config.toml
model = "encoder-decoder audio transcriber"
encoder_norm = "batchnorm"
encoder_kernel_size = 3
encoder_rnn = "gru"
encoder_rnn_layers = 5
fusion = "cross_attention"
decoder_layers = 6
decoder_mlp_ratio = 4
decoder_qk_norm = false
decoder_inner_norm = false
decoder_positions = "rope"
orthogonalizer = "newton_schulz_5"
adamw_lr_other_params = 0.0012
weight_decay = 0.1
adamw_weight_decay_other_params = 0
Rows from block 6 of the audio encoder, named by matrix and row number. Each number is 500 + 40 x the weight over its row's rms, rounded and kept within 0 to 999. All counts start at 0. Numbers have three digits each. After the name is the row's rms in percent of the matrix's.
# weight_ih_l0: GRU input weights (gates r, z, n stacked) (encoder.rnn.2.rnn.weight_ih_l0, 768x256), inputs 172-255
weight_ih_l0.316 096:546450516490520513537527492475530541594556466590510482498508478467453490426486510502481485430471449455488473516565502437536436575448465518478499517447500533526431501525513513546409431538448533481490558542449520509528585507530457526481490541424472459506
weight_ih_l0.317 111:470493510553463447510455438397567487539526573495526502602500498531446444507470567464520449524517488458485459447454525493498434512569499541532459519556443556438503545535499466433425436507551438528524544565492507513552472464502508499523536476501500487540
weight_ih_l0.318 099:467526445534440438526451527471470520432484519509540550517451494521566549520532524486498502485563474485498499504512555495501506516486546507463433497482453496482500518495494536504528578574492506501579433497569444447520503512490470421455479511500493498517
weight_ih_l0.319 101:455565520568443526483535592507490526542465578530512565519429496563441569503480487429447449455528408528524481460475516432542570506476523559491558485552467485494515553522469466436493464497531415540568548476541407465536476544461460482491512491458432496539
weight_ih_l0.320 113:517494554491523523533512558502560466513552560503500422517524410418479433496524517494554562457466491603539495484482537497500572578490504556552506451575554451541547536467533474521515527499517480507559505471512464461427492519479576501568438519461524487553
weight_ih_l0.321 107:526532510484474478494520575534511531502504500495498478459492541519536514539525444494454527433480538547519532484504485553483478514493539515416466501422480480573479443510532578477477510540571596492530494512464507460465450520475466534496485466554509499489
weight_ih_l0.322 093:472565536436522509533479525491533502554550547505524509511483472472465461468537553546526489421585525503473516473388526492494449465466536468498456499541422461459527504483505419503510379507458552540445485505568533513459530443579560481469504520492473553517
weight_ih_l0.323 100:480571557538499531538432507552478490501439510504465462546436546566494530509453550541520532566534522441529579469476445409482554467548472464519517479506494455512507504520510495518507572542433472499532485471500519489529549473467413497531503468510457536489
weight_ih_l0.324 100:501511478547500499587466466557478451485489554502551482439540493440503482543507501370472542509491466494518507550453497432501515502569474582538545613485547453506536545513533480525473540553480474479553458428547467494517532463493475506474493518520455517486
weight_ih_l0.325 097:565517445532533571533491463463494553482445555528462453516529503475454509524532437531501581560535567493530425521546490502502509484526518459521477521616507434568466552502468477529452421474514425531501530564519502391502484550474458555482522428525464580564
weight_ih_l0.326 103:529514472447514490418500442466410521504485561481512548523541455484485488536505449532492458444529501460449461455499463489497473527437597459451554508498466471469474488446505511490524529489504499502508561484483529408477544540519582402475497546550570494517
weight_ih_l0.327 106:531516491457551476524516500463577529514435475422500495427393553560604508513443498501451516502549487491541468569548523478465544467526472536487528427490459422505474458549465535470540501538522433482489459479497444418581509503485460567488518572481457487572
weight_ih_l0.328 102:532520466468569553506519491476545542545530470532450487600473522526446509508497518538553481577476505523529476537458449413415482424487469511505458466518582569589415459500531424500486503474531482512506525534508493535453428469462473452567477456458530494435
weight_ih_l0.329 107:476514491520466444499564528490487465480496480539531452538435462506520508443512507509491450444551526495509488538486484449443511405485479459516507462548451522453533481529463558474535455516501533589513499474566515540479544473517421536489465500444561464511
weight_ih_l0.330 101:515570522506480513517494491562474457474571521534518489557543574465510560555481543547477481502459556482500469481511457454550541497462451535582505503502472473482461519518465492469534468550461538519532462455525456540531425452486473472528437448456539507522
weight_ih_l0.331 101:498560509560545558458509464455531498468515440499378522474523454457470535524543461514465491554492535542512500469507553487488539568477468511446472522520490512514516455514514518431467435509527534478471465466517446500538540561422524499515427508586471519505
weight_ih_l0.332 098:487508447520542571540484468518500467423496511487497434533543450482517527451565515464494479539531503419460543529475489533516497491527535487533496496560508495564475483533535445512444530501463508562518473550453531530488534493488419513524481460507491511493
weight_ih_l0.333 091:519512502590532466521471455545521568447490512488492559580488539499484567505428521476497420466468484524422447577471461410487470524444498567515489479499509551492535448511521464456499473558430518492563504475512507516540453446456470462499520531556493539477
weight_ih_l0.334 108:491469476531570515442436459486511509523481530478394485554551443426488462540489538553505498443456517514584505483529473486498524570533572571464532495456539483521544502485578539517508463489533504509442479550447555474428560511526553529501547458493467486549
weight_ih_l0.335 103:484423532464481478417535477434433490499508502530519499473539496560503481500518583543473548521558444513562557441463464531558493488576484517541589542494561562414516561571558489518537511504456548448488481493443514538467551555481500430523397468449551477449
weight_ih_l0.336 104:551500462472517567458503550539543553495430504512591515540532530580538470522488504484510538502471549513480469474524478469445456489465517516511536498535450510502509473486454518514457568453470496501539612543543509533452497513524521500514473535467497516423
weight_ih_l0.337 096:442478452481510476521426535483447568586468526459506491512495483533429470435592490489484482473459495506508456506572508428541512530501546497489496530551472439556515526478526555455537495530463489446481489512548501447471460474500496519492471547463561539459
weight_ih_l0.338 106:555486491556497476539468488466490503489460475525482499499488462551543502532426474529547545573551498457547504478456499523465512431548493500523434482500442578530492517523584553579462571541506550489591518481495517524460473527478517471504497473537552492495
weight_ih_l0.339 097:453486466523535471468543504546548517505473516527525450568447502530525444481513599510393531481423545503562509543479485432442458555538470516557575484523442516525585471541507529451479480520491494503464546512491534487481506490527447464496492440523471521555
weight_ih_l0.340 101:544536497538505510456510505524569467490435477504559526549573583483522540447469424497571572565524473522509502472523566552540498471543496478446546508504503503476550468425499457551550540469554555425487425459508508517496514473535467447554490601475463463498
weight_ih_l0.341 102:499503522456591438522477468552537506531471538553511536522582514533476425515558476512425480393544517482494530574446440514483515436503420494547473463394577467523473506458554526538431459491520504445562515499503501500515549463513523508457448476520460519493
weight_ih_l0.342 100:429540524504436492542464544477516590511473518523483444537496502540533513482506492490518536516459443459465551490489508464525459497480516480518519404533559455479493506584471480480544556459472555528487601591524494464504531459510490464516472497434480463580
weight_ih_l0.343 096:488483445598451490569487579527489439557480518470554499456511459463481466494443520504532476476541433532449481516554493512487493471467538515537484560481484499523513566473486439418510542485515557489485545500448461505550547495574484552458474433497483508472
weight_ih_l0.344 105:595500448516557510562506499512507445518448596429475510568464469518453497493510468487489495457559485468483519481537477548501464512514466490518492467453523485471520470522526561451506572595539532536530536460507480451498472480514563477508482506473514525556
weight_ih_l0.345 098:557488572482532529488501467496485591481533533507539497509555516409448494497428487488504566509498497571455507524533437456423558521488589505470518447546476487547517564505502492439515523510528558481542554566482464516491418543559500449463460495519541497522
weight_ih_l0.346 109:513468517513457511499423539500508458558557503540470469513507489496497478527504406456523577528522475539472493522467514550547536446570523525522478516525500556508468497530496446472483445500500457506512501452559585479526452538512500495417487585521502492531
weight_ih_l0.347 094:545525474371474481495444547510528534437548503519531554517471535549538492439578532496549500521524535453441457464518484488494528523552606516477500554549525602470546482481461481451559515588426476554516503584471513496461506457521510427471473486425492469444
weight_ih_l0.348 100:424526519485461534534509441497495475500602454525541551412525529520539515523460565460598511479562484502496507462493582500512419535467497541490505515457500519568570448442523435526520482519434483550485549433521487500498576490446486464517550540508503542454
weight_ih_l0.349 099:504530430489516534469563474498461473489496464492391498511552525474556513509531530496594427480471423494479507497401484517511532509453545442518485522463579524506478490477549494449499410503440454454483524507540448481500520579452432530534448544561514453559
weight_ih_l0.350 099:510503487485586486445531500484490536506478473458566485431498484544537514539550467479528512569545479491495540542496421475573449496475490520507480527456498401571498562477512533516574602489504537497568517565532590562517475450486478523449536474497527508584
weight_ih_l0.351 103:533571576559448438513442603523481578478523439467458478486522480496566455508447579494478476509474500436452435519516527543449495431443452521479485518544496513511502527474479527504504531447441537518536538459509493423456551447448530445497533562494563478518
weight_ih_l0.352 103:509514534466448539467485532522523487519533550553434438512480556502466506589449550546512528453494472491518558497470522535429504527593485438519494537470541537488469472494486428426481409448512508586498418498572490520542483552484507514533464501475517423492
weight_ih_l0.353 106:494499468422538493482537461479461462447522496480460520444537463437544474487484482551536551455519503546567494591505517505424549551457502437446466479565411484561547467492555501470450486513488445515514560440478504495453522504518458515522460469460554505528
weight_ih_l0.354 107:463501454533530489489521518508488498538471526541499538557501544517517444534514486509480523533407428464548469516502456581536438450453528476586550546478504447507527498412549418451504574564477479394502550482516488431475489508427549480449513490521451504492
weight_ih_l0.355 101:531466541495519485567410551484472550461511422467483444442528510495553501450503414505439442486508548455498586562512519507501539546530603513539500499531485537460547447533450556496519487533502461482453477421532403488445510584531443438560473536578499491483
weight_ih_l0.356 106:497541486510444485541497492541566541471472491480481463585557511546547423511512495424433482518435540524503517444457552518539472446481545511484448490526572486528546499576484472570540555483447502457514439562500531488486522523589479506520473485486435541534
weight_ih_l0.357 104:505466518495516480486523529399418474468511497425540527466527476448491550578567506465463476609510452470490444562514504549454544520496542454599529462451500511490484445488534553527535468441450470564502483538466515526450467500458506481555533466524474454519
weight_ih_l0.358 099:491454480437522481497422524467496543538541541456444521550447494533487449435511538392495478476469570492424495535535511531502478522483435527513515531424567505483558538592452484568545472459503538511512493491500501545517521535494510540455606537428541529502
weight_ih_l0.359 108:460549480517453461493511530432477567486508431459510559497433478524530505505483513464500508561461521533410444480465511502454520512432447517509509462523546445472506489503485524509553474529527543545484477469505498524571481472539451479436493537463477534542
weight_ih_l0.360 093:494479423512442467484469494540498498469464484531546500499427494520509422468502542457458483510505438459465562517459446463520449498555463422521502521445490396456521489542520461499505526504520535470600460481493562517479517502525449500537477520504480530534
weight_ih_l0.361 103:510474494524515560545419504516519477535501543559453571516477580438513477516493462509389553489541549457523512562468541502484441559484523458592549494548482495484517465594467459453556469497521542540544495481486527520496538518535462545570561482541490515490
weight_ih_l0.362 100:539516498544545508544497508498546453512499444558538455552424439547541500504469521421562412488442514534490456498526454503484502504575508425539513438489474565437508483473515463607485521514491517520491438499445413497483533470526501502484479514544542470460
weight_ih_l0.363 101:509502501486495532487481565451427485573467506521546435492474460522578514478541468562482534549524499546530470550464525549433516537498493518497536480520552458574490560510499465488470516504472507496450456605509547483521496566496461471551492504568518455428
weight_ih_l0.364 106:531516586487533578518439537510522458486461500466578496409468504516551479500500480513473472489530535473544502528465492523465599516529518495550461585479439443542501501492480511542458526584454508548487422506551465540495461489512473481547474462525489554530
weight_ih_l0.365 110:479534497540488460450536459443459379489517462540463536531427493534526431476566526520434488455476455526527453612539460475455442468516539558462496538412454485545544516496449558443487588454522544422460541552508507500498529475541483502536444482466520499530
weight_ih_l0.366 102:514532441497508413396501531442420468501492461592550560521452475436513536463521540503496520521580501468526484520495486488483491567494532483521555467524544465418562499498416520542491518497523505455562463557496438528520502511557509483448479496489465596437
weight_ih_l0.367 098:512503499479539502509516495517521469530548444496523475441412497512444447445452451492558466518492474494547459528460487528508525541532433474483512538511517530498546474493516409477544538525510561584464477483513520542476523610456511481468546504449511451488
weight_ih_l0.368 106:502460516513473462528593441438518515500467445517458431516500480438502531388495547536519555518444475496540467438519474482472478535509596493592502623496478453566529586529492423493484486587509497522537501510511471447531529586484528479489520508457526493501
weight_ih_l0.369 097:558470522472523514481537482451482516458485486559496556511476460514507479564484499485481552476530577447464576572540464491433484483513497500575544530568561465510509552519527466508507449496474496496459545450544556493429480559523508511430460533574488500533
weight_ih_l0.370 102:497493489457497424494509543546461503470444511460508470520464482553489505477534395455577595491485547541520514569508553479457416523522504485491499500546461554450514468474524431496488506512503550557449524538583489561428551444453573565433509547471433493531
weight_ih_l0.371 100:568446463512444512527529502521502458521482483466515511502566568444462525455458560584465598520481465460497505509485459476492573487476504530442498600481474486448469514469449461539531469506480483564519493523500419482504543564493558536518581443513472470450
weight_ih_l0.372 098:463420480505456492480500444518518526513511506443523519493518499565533464499542477506465462437485491493584527486487512466489504479566484542525495495594544447520504498555488500476485517532480404553504465523571450581574516510520505570496443534465452509471
weight_ih_l0.373 103:503538559425453457513516501430482442538487550468548476538555490478418544543458492534507513510570537506465480548541514538452537513443472422548411538489522461529512507501492490569486507441429559514501448532580503495428449532470499516497420503492495481482
weight_ih_l0.374 103:491433484569510503429474474533463598488513520513466505536508516466558415475562462536492597477435539491533506474506544456542507492483459534498511525484542490557510485501516536548484507471536578428526513540463519475462561538541532430510528504476472443539
weight_ih_l0.375 105:550539441437535534525463468511482532471427521519510506559506598507515446473577507492479513537532507552494528510502562437469464518519545484491452506519480535544459485500440425518490498509534485483447474517482489517492550481507561467566497481413513475552
weight_ih_l0.376 093:533467465454524470490383500482455523492442468438467468455509597444488511528438492472485515498453482517445480535583497546480482486565466480492443474503491524503526544499508485533478477437485516487502481420554471481586528514536446512521514448576545412478
weight_ih_l0.377 107:506487483440465529577480521476439497516440413517480473493479522474566525480523485524496460499486532524478540542560444459467554506441448477503462521530467549571571480464586479469496542534541497435490558508459498560581559581522526444472532523539456451544
weight_ih_l0.378 095:436468504523488501495560511505449488534562566505513466535472512567496441459548541491462530512497497480515598511492463485440491505469506526527568540532529443529518449548507524565553574473526474478489492523465489476512533517521515495562463492579503481469
weight_ih_l0.379 105:529495473494515513475471471454521601548488521428569455545456457469408528398523549476440535521534501464521477521558529524530523537453520522537512568456508554485507518520558408505446512479433500510503502603546466507511544514464445505465526467452427489518
weight_ih_l0.380 102:468477482467476532499505506450518489493516430558535559530483515496552506542486485527519550448508499520555537516492473525512558462487486486527512447529418461498556482542512448550511488485531545418508485503491474472489520433526484581520512544552561514448
weight_ih_l0.381 103:488452512498521411505488504595511528478493502475497495473494416459569484466560504462538555512434470534561512543428504501526504431514594455517541490514494560485499396470492488534521518528447462478535552536489535516557543497498440528545516481512534505482
weight_ih_l0.382 097:509541475526493498493571495525470526492552572504468555539541602548467431490470465470535566452458435505444445435515497523540539496485505416469449515532470420553544491527505424479478557417506517538472503514507423524485502536574479580459546487502550463556
weight_ih_l0.383 097:484449559525466417523434449532452448530480384547551520519522554528510524554583472498569529467508529519551479558522501489513421472477497479440459474541504462483532428410597507499479455456450517463470460472435487496515518506448523505540600453473550552509
weight_ih_l0.384 098:543435488479519556555517479498517503542491469534475537481516531451495473442455487515423424484500491501524512453464503555479520550439511452490425505421543477505548439534565484522536525449595504575484517510468543574577531476505487498443587474489559529504
weight_ih_l0.385 102:451412444493514418469509486486456493538563505517579518505535513571586465433444522504487485440506491436435440575513556521447456500480494487520437471469497535513437574519552494433494474480491492536485501544537491419462555562483509482417503535481546491493
weight_ih_l0.386 104:478432536500494453472498549486494550482435491504528510426581511496560501471566502475440496554464399491518503494508520469496529512482514486545501524467557496546526523526490473551502493500466417512550460511568502421526488489468555536519418477513500590546
weight_ih_l0.387 098:520489451565481467452480499496502486502511543483470497465530514521551481487502507460433579425431413516453519525562488499470461501512483567472508506464411481499470496494501497458512528526464429458459478497552556491411481455450507420455532452477472503529