A small encoder-decoder audio transcriber, trained from scratch.
Training: normuon at rate 0.0025, 800 steps, batches of 64.
Data: trained on short read English sentences (LibriTTS-R), 2.0 epochs.
Rows from block 4 of the audio encoder, named by matrix and row number. Each number is 500 + 40 x the weight over its row's rms, rounded and kept within 0 to 999. All counts start at 0. Numbers have three digits each. After the name is the row's rms in percent of the matrix's.
# weight_ih_l0: GRU input weights (gates r, z, n stacked) (encoder.rnn.0.rnn.weight_ih_l0, 768x432), inputs 216-323
weight_ih_l0.542 092:421515505552489491472490446466524564497426442552536455500447518483519511423463509564582473486516532440475483525511474545430471501538495524527524516538464472548500572472518557438464450480459488466517541565571397444553537523500475509504475519587460498396578469460476488561531514518446540461573490495502509457496509518482459545
weight_ih_l0.543 092:503559470460429505469499534491484486537499486494399489516467468501465611494561494450503486544499512562492488405500487541474503521488435482501515489495496479525466502490534523472593600526501504495462510488535516462495516505516455495526455528576521519521466576436523460523523495483441461488517502530453502519469550557448483487
weight_ih_l0.544 095:523459411542474454519509499508510466459445497512537491523493493522504520492548450463455503486501531494514489591556580544479455487505537421533568488451459478488513504468498511501506450453509482537472449465507555541477527543462471513482422494465518522482499518470528523511545510516535503502552584523577543507476533458498464515
weight_ih_l0.545 087:500506459455540466454506492451463508450456450501508467536486490534411394508510494470484548512498524480537520513575502501572497560520534480465466467535444389424525531456591463573550519443484447468530449436529541473502466548503427469514548498434487478459454493470505521548568496498493530510509536545524518530570448512524533512
weight_ih_l0.546 094:467465484527483436520511576499471495507505490508528478475472543546590477437517521432533431514503523531479524523453505504482438490492466476452534506481449528437478484494458391519497453621410495537475515466494542489425564482470457503459480450473527515475471469505498550545474493489530525490574501575527513560480463445526469480
weight_ih_l0.547 090:542490474511479531531536427512445515488516494469524480517534547506580443447475524505513456462460475500484556445503555483509542526517500453481600488473428488533467495516522491494515512512524501514483497522470400421476486464522453578488563434515495516506519536483462543573427430448480540484442474491439513433455531503457574497
weight_ih_l0.548 093:518563527522466540505461540556483483486461454525484473523462463506565496408479587464444516526460515541439451459534534485495480459522557466473476489555551535529470482492505579525519485500495551546483508481479484534478454470548536478464518478500523436558566428508434544491524519523484467508473531488454479476468465533512476494
weight_ih_l0.549 092:487423431533549529500405514454488478477475498471498479514543477529463538498483413503459507520445511557525512540524422455519468500525478559506460560443472517467467516444518538533507496467490497494524484525530479463477445511422450501481460483487499469542552535519498497547530531528445485471471460462535532456512481485486481505
weight_ih_l0.550 087:580586480528495469537476497495457525559457482534566555465507516477503521488483575454536484496517565545459459486458500499445447503488491563451522500508519494465484543500535506490495543576523489480538520494480488484448594547469498482483488501501500511450486466573536509507524511540535472490529479456507386556475486559502464554
weight_ih_l0.551 093:482472482509497445467457514474475466529534508476449479447538476492525471527490436472562487590490540508519442492465522474437460517511506498585549518513498454419419405487460524521465509482427495439556507508509481525524507547483511446536481451505524458523543537585489466448466550470508505514485527470550583432465638472484553500
weight_ih_l0.552 094:451481449476488473458582532528562510545565461501532513534558438592470472474508487471453522472526500513427531511476475513499578484559500463399448503449438527500477551486543502538510508457472573477468580508480514504544522484541488495443531526472477448472498427502601475514547487535483496526499531483513499551553505514483504483
weight_ih_l0.553 092:546525491533518524575524492572473498446518413450469486526416517460434496508477434476540405457494544472511547460430462511559485549468531568483478491557424535496480512523469510471457451539405512567504507457496531536500536440462523589489512522450524442481595481465479520559523494480474439465540495489526488485484493518566477523
weight_ih_l0.554 093:462555520512495444437491491520468458601478439495496460556541456451526478459488519439503542455439478511442462471502584470535479578539503473425455501427493435503489447458507550487450528561536466472439466481501501474471472495538502482494424504474511469496460523535467478537471487524478448492545454483534450524497570454562461534
weight_ih_l0.555 092:489524418487495550518557462501532468535458522502494457472486482490492524486525500517544514432506541559488510450485511504537541494518429482545474512496513482488534475451501541463447471538488504544495414486488436520491488495529468540424545477492404533534462475420471544488431495552565487520558479493564537399503556506496489452
weight_ih_l0.556 095:449483577467501419575520507437507521549500512522501481572529425546520576476549528484514505557530546514517428441478484505591563451540458430499405501528481439568562553524506434521553528442548482541502504509571486566531459488540570555510415481517516541480515512398539516525407542413521498480560454498515452393553504489504541508
weight_ih_l0.557 093:450399540493505454482538519495555535503430445497492523574436448503453498501455527480436531522538436510502488507471535507529467448465482528568471515547473570542530456537501463502584498462454479466498473499446480487492469439528486532510546456546521448520471460541522561461523479509519499477508530500576534449463495486495456504
weight_ih_l0.558 092:458460465504555506529497563476468459468470485522447523533506529566458450504519524468542428454459530530506449531531524534480504508495553563453527489503538450516492491468483433490475497514528564517544476558489544470499556443474453535493528521551486552429615538512476510491437532498563528526446510461527399440573572421458528520
weight_ih_l0.559 091:580509567484535451555473580474447442517422462516468493500517498468493472397499552454554452446534537513487550506599505452566542522500549470537448523438488500504552504463519549480502416488467494522454480475433456528448522473447497493514431458488563535442470522476558450458464509517584550513446527441435568552474505480517502449
weight_ih_l0.560 092:580519538446515517540567527563511435505563523542505465481478485426529467485448459509530489508505430517563548467517465492520511461506500578453514477539464429468522509443532477519576514486449517446541480465535542502541496491463508484482544468489541526551512521526560516541507491483483566507424522552440475468418469460545458457
weight_ih_l0.561 094:508490512533555485530518466564533461458529518506457558475523557509451560537419438516436506442511544532499484541466566505411475513463417551442509554518475449393421497403524495493521559549476500454525480520475527457490463484461499573486463510536542451565512457462533512513507496487551533555548492509451512517529518466513430494
weight_ih_l0.562 092:431461520495529512509549497579443484541457528477494549508483552411509488456506572432487533503487547466541462530512430487500526497487515546557531542474546508500509485478574482545497493477476483486519488514524472430524502539530421480479488494446492502541420439486487514506442575517487435479456445496466451508465448464565513564
weight_ih_l0.563 091:550481442545489517502540544480517459459520457427537532562379528515506492480504518492534507475512528477498520517505522462559538546528488514582484517541585560457458461538478462460467422509484466530531498456434481470536489522542504538523521453504490514543514439532543446466530530503524448506481484499454447507595568426438558512
weight_ih_l0.564 089:422562539546441559569458502559496514470446524557455533456499480534487543546554536499487570475434516453506527519499486524478414548514422504496514511558550522503563501500425537524568496537544520480489516506488478476594525526478539560528457536508449476543514473534519441525441492482498460552497482487431531513497512557461527481
weight_ih_l0.565 091:485445519473566544514476395537499545453559442540510450489526461487423475502449520454567481539448512495554545517524550507500407512486469515458450504472509503453452480489576499437444448481532566521554486452565494429486411502464488501518506454497540503519492532455536545449504495493564450529439471567562447441522484513439562545
weight_ih_l0.566 095:515480512469503510561509500457511479494551498488509439511440544550485559524445514452522528543482524497479545553468450510492406557417467507525451489508556470497524454454457518464466502462482490498462568443466481547538450455450488532524515497485523504503447547545438536473530511551512468534445508492526515522457468473522484475
weight_ih_l0.567 092:503494447545551520449569513551502482547550455562504503474509518465497519544486508516503460526519530468498456517478449462513464475558428485494387462470581543498458484469433540504444495492490442551552465455467523502537484522474522531498536482477544514584513485474492456518471555516504413437569509540492505456475482466479447505
weight_ih_l0.568 091:538456529465487500591512511528568538536503492549538548487534455460444554534513520563468446517463461514506616539510512409443527593467586573494427493522447602519558508521523454394473526585513482520535432547514472542481482481514523484490557498554512522491497429463445505585529479527544516545556511464560489469496402445465493498
weight_ih_l0.569 088:495434492489488543541483486490494515453559496463481458522466461492476494519530451539433529556476518482531404452509485569426466516534453512546483520427431463484487480498429459502512580449544536567418531505489512522509486516497531518533539524455474562511545455488540476513464570469526508473514540407507510543487545515436459456
weight_ih_l0.570 089:438414430508535515460475496503495531476573517485497520546533480496506422485416465562540594505471532512472433540501485444493497489524510537540522515512492379481466548468428474468509527477441489499437507546463503567514491474531478521519526463505543434553514545499555491586500491509501483559487463504476465498446588582498533459
weight_ih_l0.571 090:505451412467531552434513536594465535501478510540417448506519489494580516491456499459464518500449422468534501541530507502478437570463523470539472510511526448535487488580434518505477565505544522549517470423497549470495494519481562477501438462484561520481481487501410446486551543581502526510600480462493536462422547493458520551
weight_ih_l0.572 090:438456541477543562487467419479519494501527529533481514457536503501516527468547494531490502438494543514429541512474549508529476559529512442481554570457517481546560583425491496463526501499517491424506529556483500534472473551417561482504530478535513486516507465532469494495507560521444472525546519526461445454470517420452473540
weight_ih_l0.573 094:504526554541543506467456574488518547459528498486479507533547506455485472507485447511538526492466475496492527513543507532452403509461519514500515476462470534441545511431538541567466491529498446464522454527514471488534514435529498564482487467435512490476492516480492489471498500512471505542514521457521507495556539485445590384
weight_ih_l0.574 093:456481558540492484511496515430549501430497487524526504547464546473539426561514548513473541506551502499532468558480520535504584429402476481464500556538555456460483512421564533508506503466525521519523483499447471517482504580470496419513466569578460476466449562480530531526451589480478521493597491499518579468440484471541434486
weight_ih_l0.575 092:469541529546548448531495548553502508573517519515422581464416477496466516531545451481530489460454532479487481531443519509596473519519470472539534534418510483521488524462447449491576552468522507509551509472466527490507466518503455391501481498532577510497487497474499542518482464483547530591516534410529452441497529575518573527
weight_ih_l0.576 090:558500515487513593509526447435518427583462499518573466498460461502509445529527558540541518495481517455471515512448518492554491484588541456467500523474473555502451557470519441475490489515496462556519507493444539504479581502471524486499521439480515498437436538514574479557500469422529482563465519539463472505494542536425472540
weight_ih_l0.577 094:476518539498513469564573501522560526417570553463493498554545520447530504449494542465453543511552506526486522497503530468591532523477438512540419554567568524511499497537505494485561497462499528421510533515469399562463537482528527540479480477514509515464475434581501514450522512481501458497503484573468440487517515333480497447
weight_ih_l0.578 093:491524455448553445451499531483473510469473468553459545497414583532586466500481538479492522480459526464571573517516434528524535482450433522505485434522521454457471514470549493531533449520513476502499444541509525498431561508547483511440442576539516511499485533507389479540448461471510488550416479503462430486544502437443538517
weight_ih_l0.579 094:440559549482504506517485519499518536466460453515498561468522518454575478456540470521460486496592477462490475434482472492572485512456492531526517537465492497508474496539487466488537493489552485411482524487541538502491512527516490557522514510543540465507451452528489443444528510493573521523514495601548472437464491489519536468
weight_ih_l0.580 093:512447496453461537479443548572507495520436488529550463514513495504496473482552542468460437508512539418471475429471488440490485488494472500557531436502538586482469477439496540592487476507577482491475495547449466570503514436492459509545530535382459491448563495554500530570479536510496495500471534492550485512475549470465544495
weight_ih_l0.581 092:444493524438448512476475528465528491505527553539471507525454477493510493503585500450515511516482495558495527531548511536455497410510506528489454539588531506439527458506544493526518554478457554473427444529492533467461486448405538444454491508413540493585567471478519485469489435479513577538554481455484521545539475550504433496
weight_ih_l0.582 096:477551537499533517527510511590541519524471497473481502555473469516482474441450488542543441509525538471507446452495508496533450530506521477468508488537593590538554532507468510541519513437455453471534548517471485496547474579490481438483457535451512544428468571527475528487503488505510549466606445537482463442481537481461483480
weight_ih_l0.583 090:562444479478497502533444482572483509458479476542480474496440415500464517533511483468545428529485458563524505477510421535528509479510524523534462523544414447486577510507464545454582472535487508483557518512585456512553447528455517497496431428487467513527541461532488476543450494526582472480562532502470526463457514410501493518
weight_ih_l0.584 091:506561544527448466523499404468454533493461493537489495491436493452462490450520457528408445565424494489558474535519569567532482533508475550523503460589431484520473490548431548521485503444485436508481603491468536491425511496425470514430467538524532466574457498518493518457533507479565487515497549577489505597444453488500466510
weight_ih_l0.585 098:526483509430482543470537459524555437548493522468519519482553514484537488481427477522455504463510568476452494580554468492518486485535492506550552471546593565478488471492552496481449454498514424466478486581471467449525631496540584522463494453528512512425502524495488480475469524467424566502532540453466453503519540519572559530
weight_ih_l0.586 093:514507506479554492558580451497470544537499436417470511505551575486472529489472522496543513440469548512477476550524519461463453582510508511474503499444416480468501514382516566465472434541541522521427507534448477468561426485547545463519559459545522568479519514602491471506446405533481507533505471483554506534505448525497515470
weight_ih_l0.587 088:521560536490519469483438473530507506524491543520539511469484467462467489517499501554491460407506481463540536576467457475466487486511505540473520485478530464546525469519473498522532484550563499523539518471501531479534436517475550485532530490485550451571510452541530426457455479560475474465485514396439492598491493571619563452
weight_ih_l0.588 092:602475540515546544483490548455534512575470426471478534526539465518521551506507524476463519481475527477497481546460528489494526494499429505527437494518446535560480508493515560477522442461462466448541434523476509455457452422533474482511507504487493576564454439554508509448478558534418514500468494455466510497482493516457538557
weight_ih_l0.589 097:499534492461466513521502556488586488447520450485481529486479490503493534528529469584545519567451519457555452448458519510407535445457465512505488459492496513525546485524451473481474509510454444532528513456507461552554547533411485467543539490513508537419542492451473565590505483458457500468549475514451559545483559465476517557
weight_ih_l0.590 095:555490491510496508507545414462501542525479513473489505460520500495547504498522482516574580442473531463525537539448535538524499554494483492463517518509475517494515545413470476575468525532542491578441549467468469511504481520549534481503536547450489467481576409525527525551496429569490510462409467482434492462571461488509488461
weight_ih_l0.591 096:502530407499434519529458546456550511494483476503561531459409522424523503525584460566512466484498495559473532458494524485585528451557555445493524515522483545426552502484503478530494505459517563449534501509478526527447581490507560515500496510461557489467479478491478521546502523518487491454497519462426556486437465449435510476
weight_ih_l0.592 095:490449520492502503521484505476574457511532386504554531480412454496558540551540551507541417478561499508516537533483542459494479462529464502534560529499597454521450468495479466541552550506493560518537482397399496528491562488500524422463534505439540526544524431508478452526440513461462519519519531479457454518484476483460566516
weight_ih_l0.593 093:446499428474529480458489480459607477518494467506425517480494510493497510499453459481491520478543477479580493548513463484556476525493485541527479551485484559514505514447491498510489420466479533420459504533465532449505531473500573517512547466512491579502472481485525534526525482531461527450486481536518454462559559496477507474
weight_ih_l0.594 094:428498512492527577553526475473538503510536528508525420543450532466453482476543527498485514474453446481495583488561467477486442539478521467468544494471528463533540489484541572541534528475458474495486487522495510567567548535468480472488421498520478563559502546478460453486509427467509554519542468531570468462536555480452472523
weight_ih_l0.595 085:519452476553472520473536438591554492462496477494462517513545572522487532555471438505521492451492560492534511541507405522501446468477413482494489532468539504540440429497463483511429459528509507531519498479502515613495447486542463446560538539578558516568456527455446505488541523480541483565508528480504477491459518469576529460
weight_ih_l0.596 092:468512504486518565490589522492568500537466536481520414445550521512471463482548551536483486518478496547523562543570488505510392468596403529491460487508466555508467442490538471520430481532476508532439428473454489561486417536526487485567549440510481520471493513559407496488554518522539463518509512427511558468453558522532515504
weight_ih_l0.597 095:438518453510541500469448507477474471532467560471496494539519481580534480517566501527507472488535457491518520552540510536412482571479506492523516505550472520525474529419497507471502465463546529460469467532455601476446527503455513518467482449444513529585455493461548525508470478494526544486486474492485538549513489520545459506
weight_ih_l0.598 097:539589451409565500500465438507489526519589446430528576465526502466451524519567515484457518499441520552464489558461519493531499553531455481509481499490439531507443477495490420509499478470554539525429478522422565497562423487527554466535456497540492517478572557461468439465446529544435512471498546477516472514446454578498524462
weight_ih_l0.599 092:532519476544495481507547467531527508452529495513511427536524534536494476511559507434502394473498533481483458527503453531488504580483435509566530469446573530465488442531469532531426518528489483425510463454482542539505483446439482511545476535460567547540531495460551498464538493606451456552479533492505439533478519550519512492
weight_ih_l0.600 094:503519514513551564459521454491538432498436488521441480482454552479418546504511453436517457521493522446538564504567476491416578475491484515450499478492459553544516436499491500497490548454424478474475476572463508555523426558469493495451461504501456562485570520407545473517501505545541505471466411479428482526526493547505423512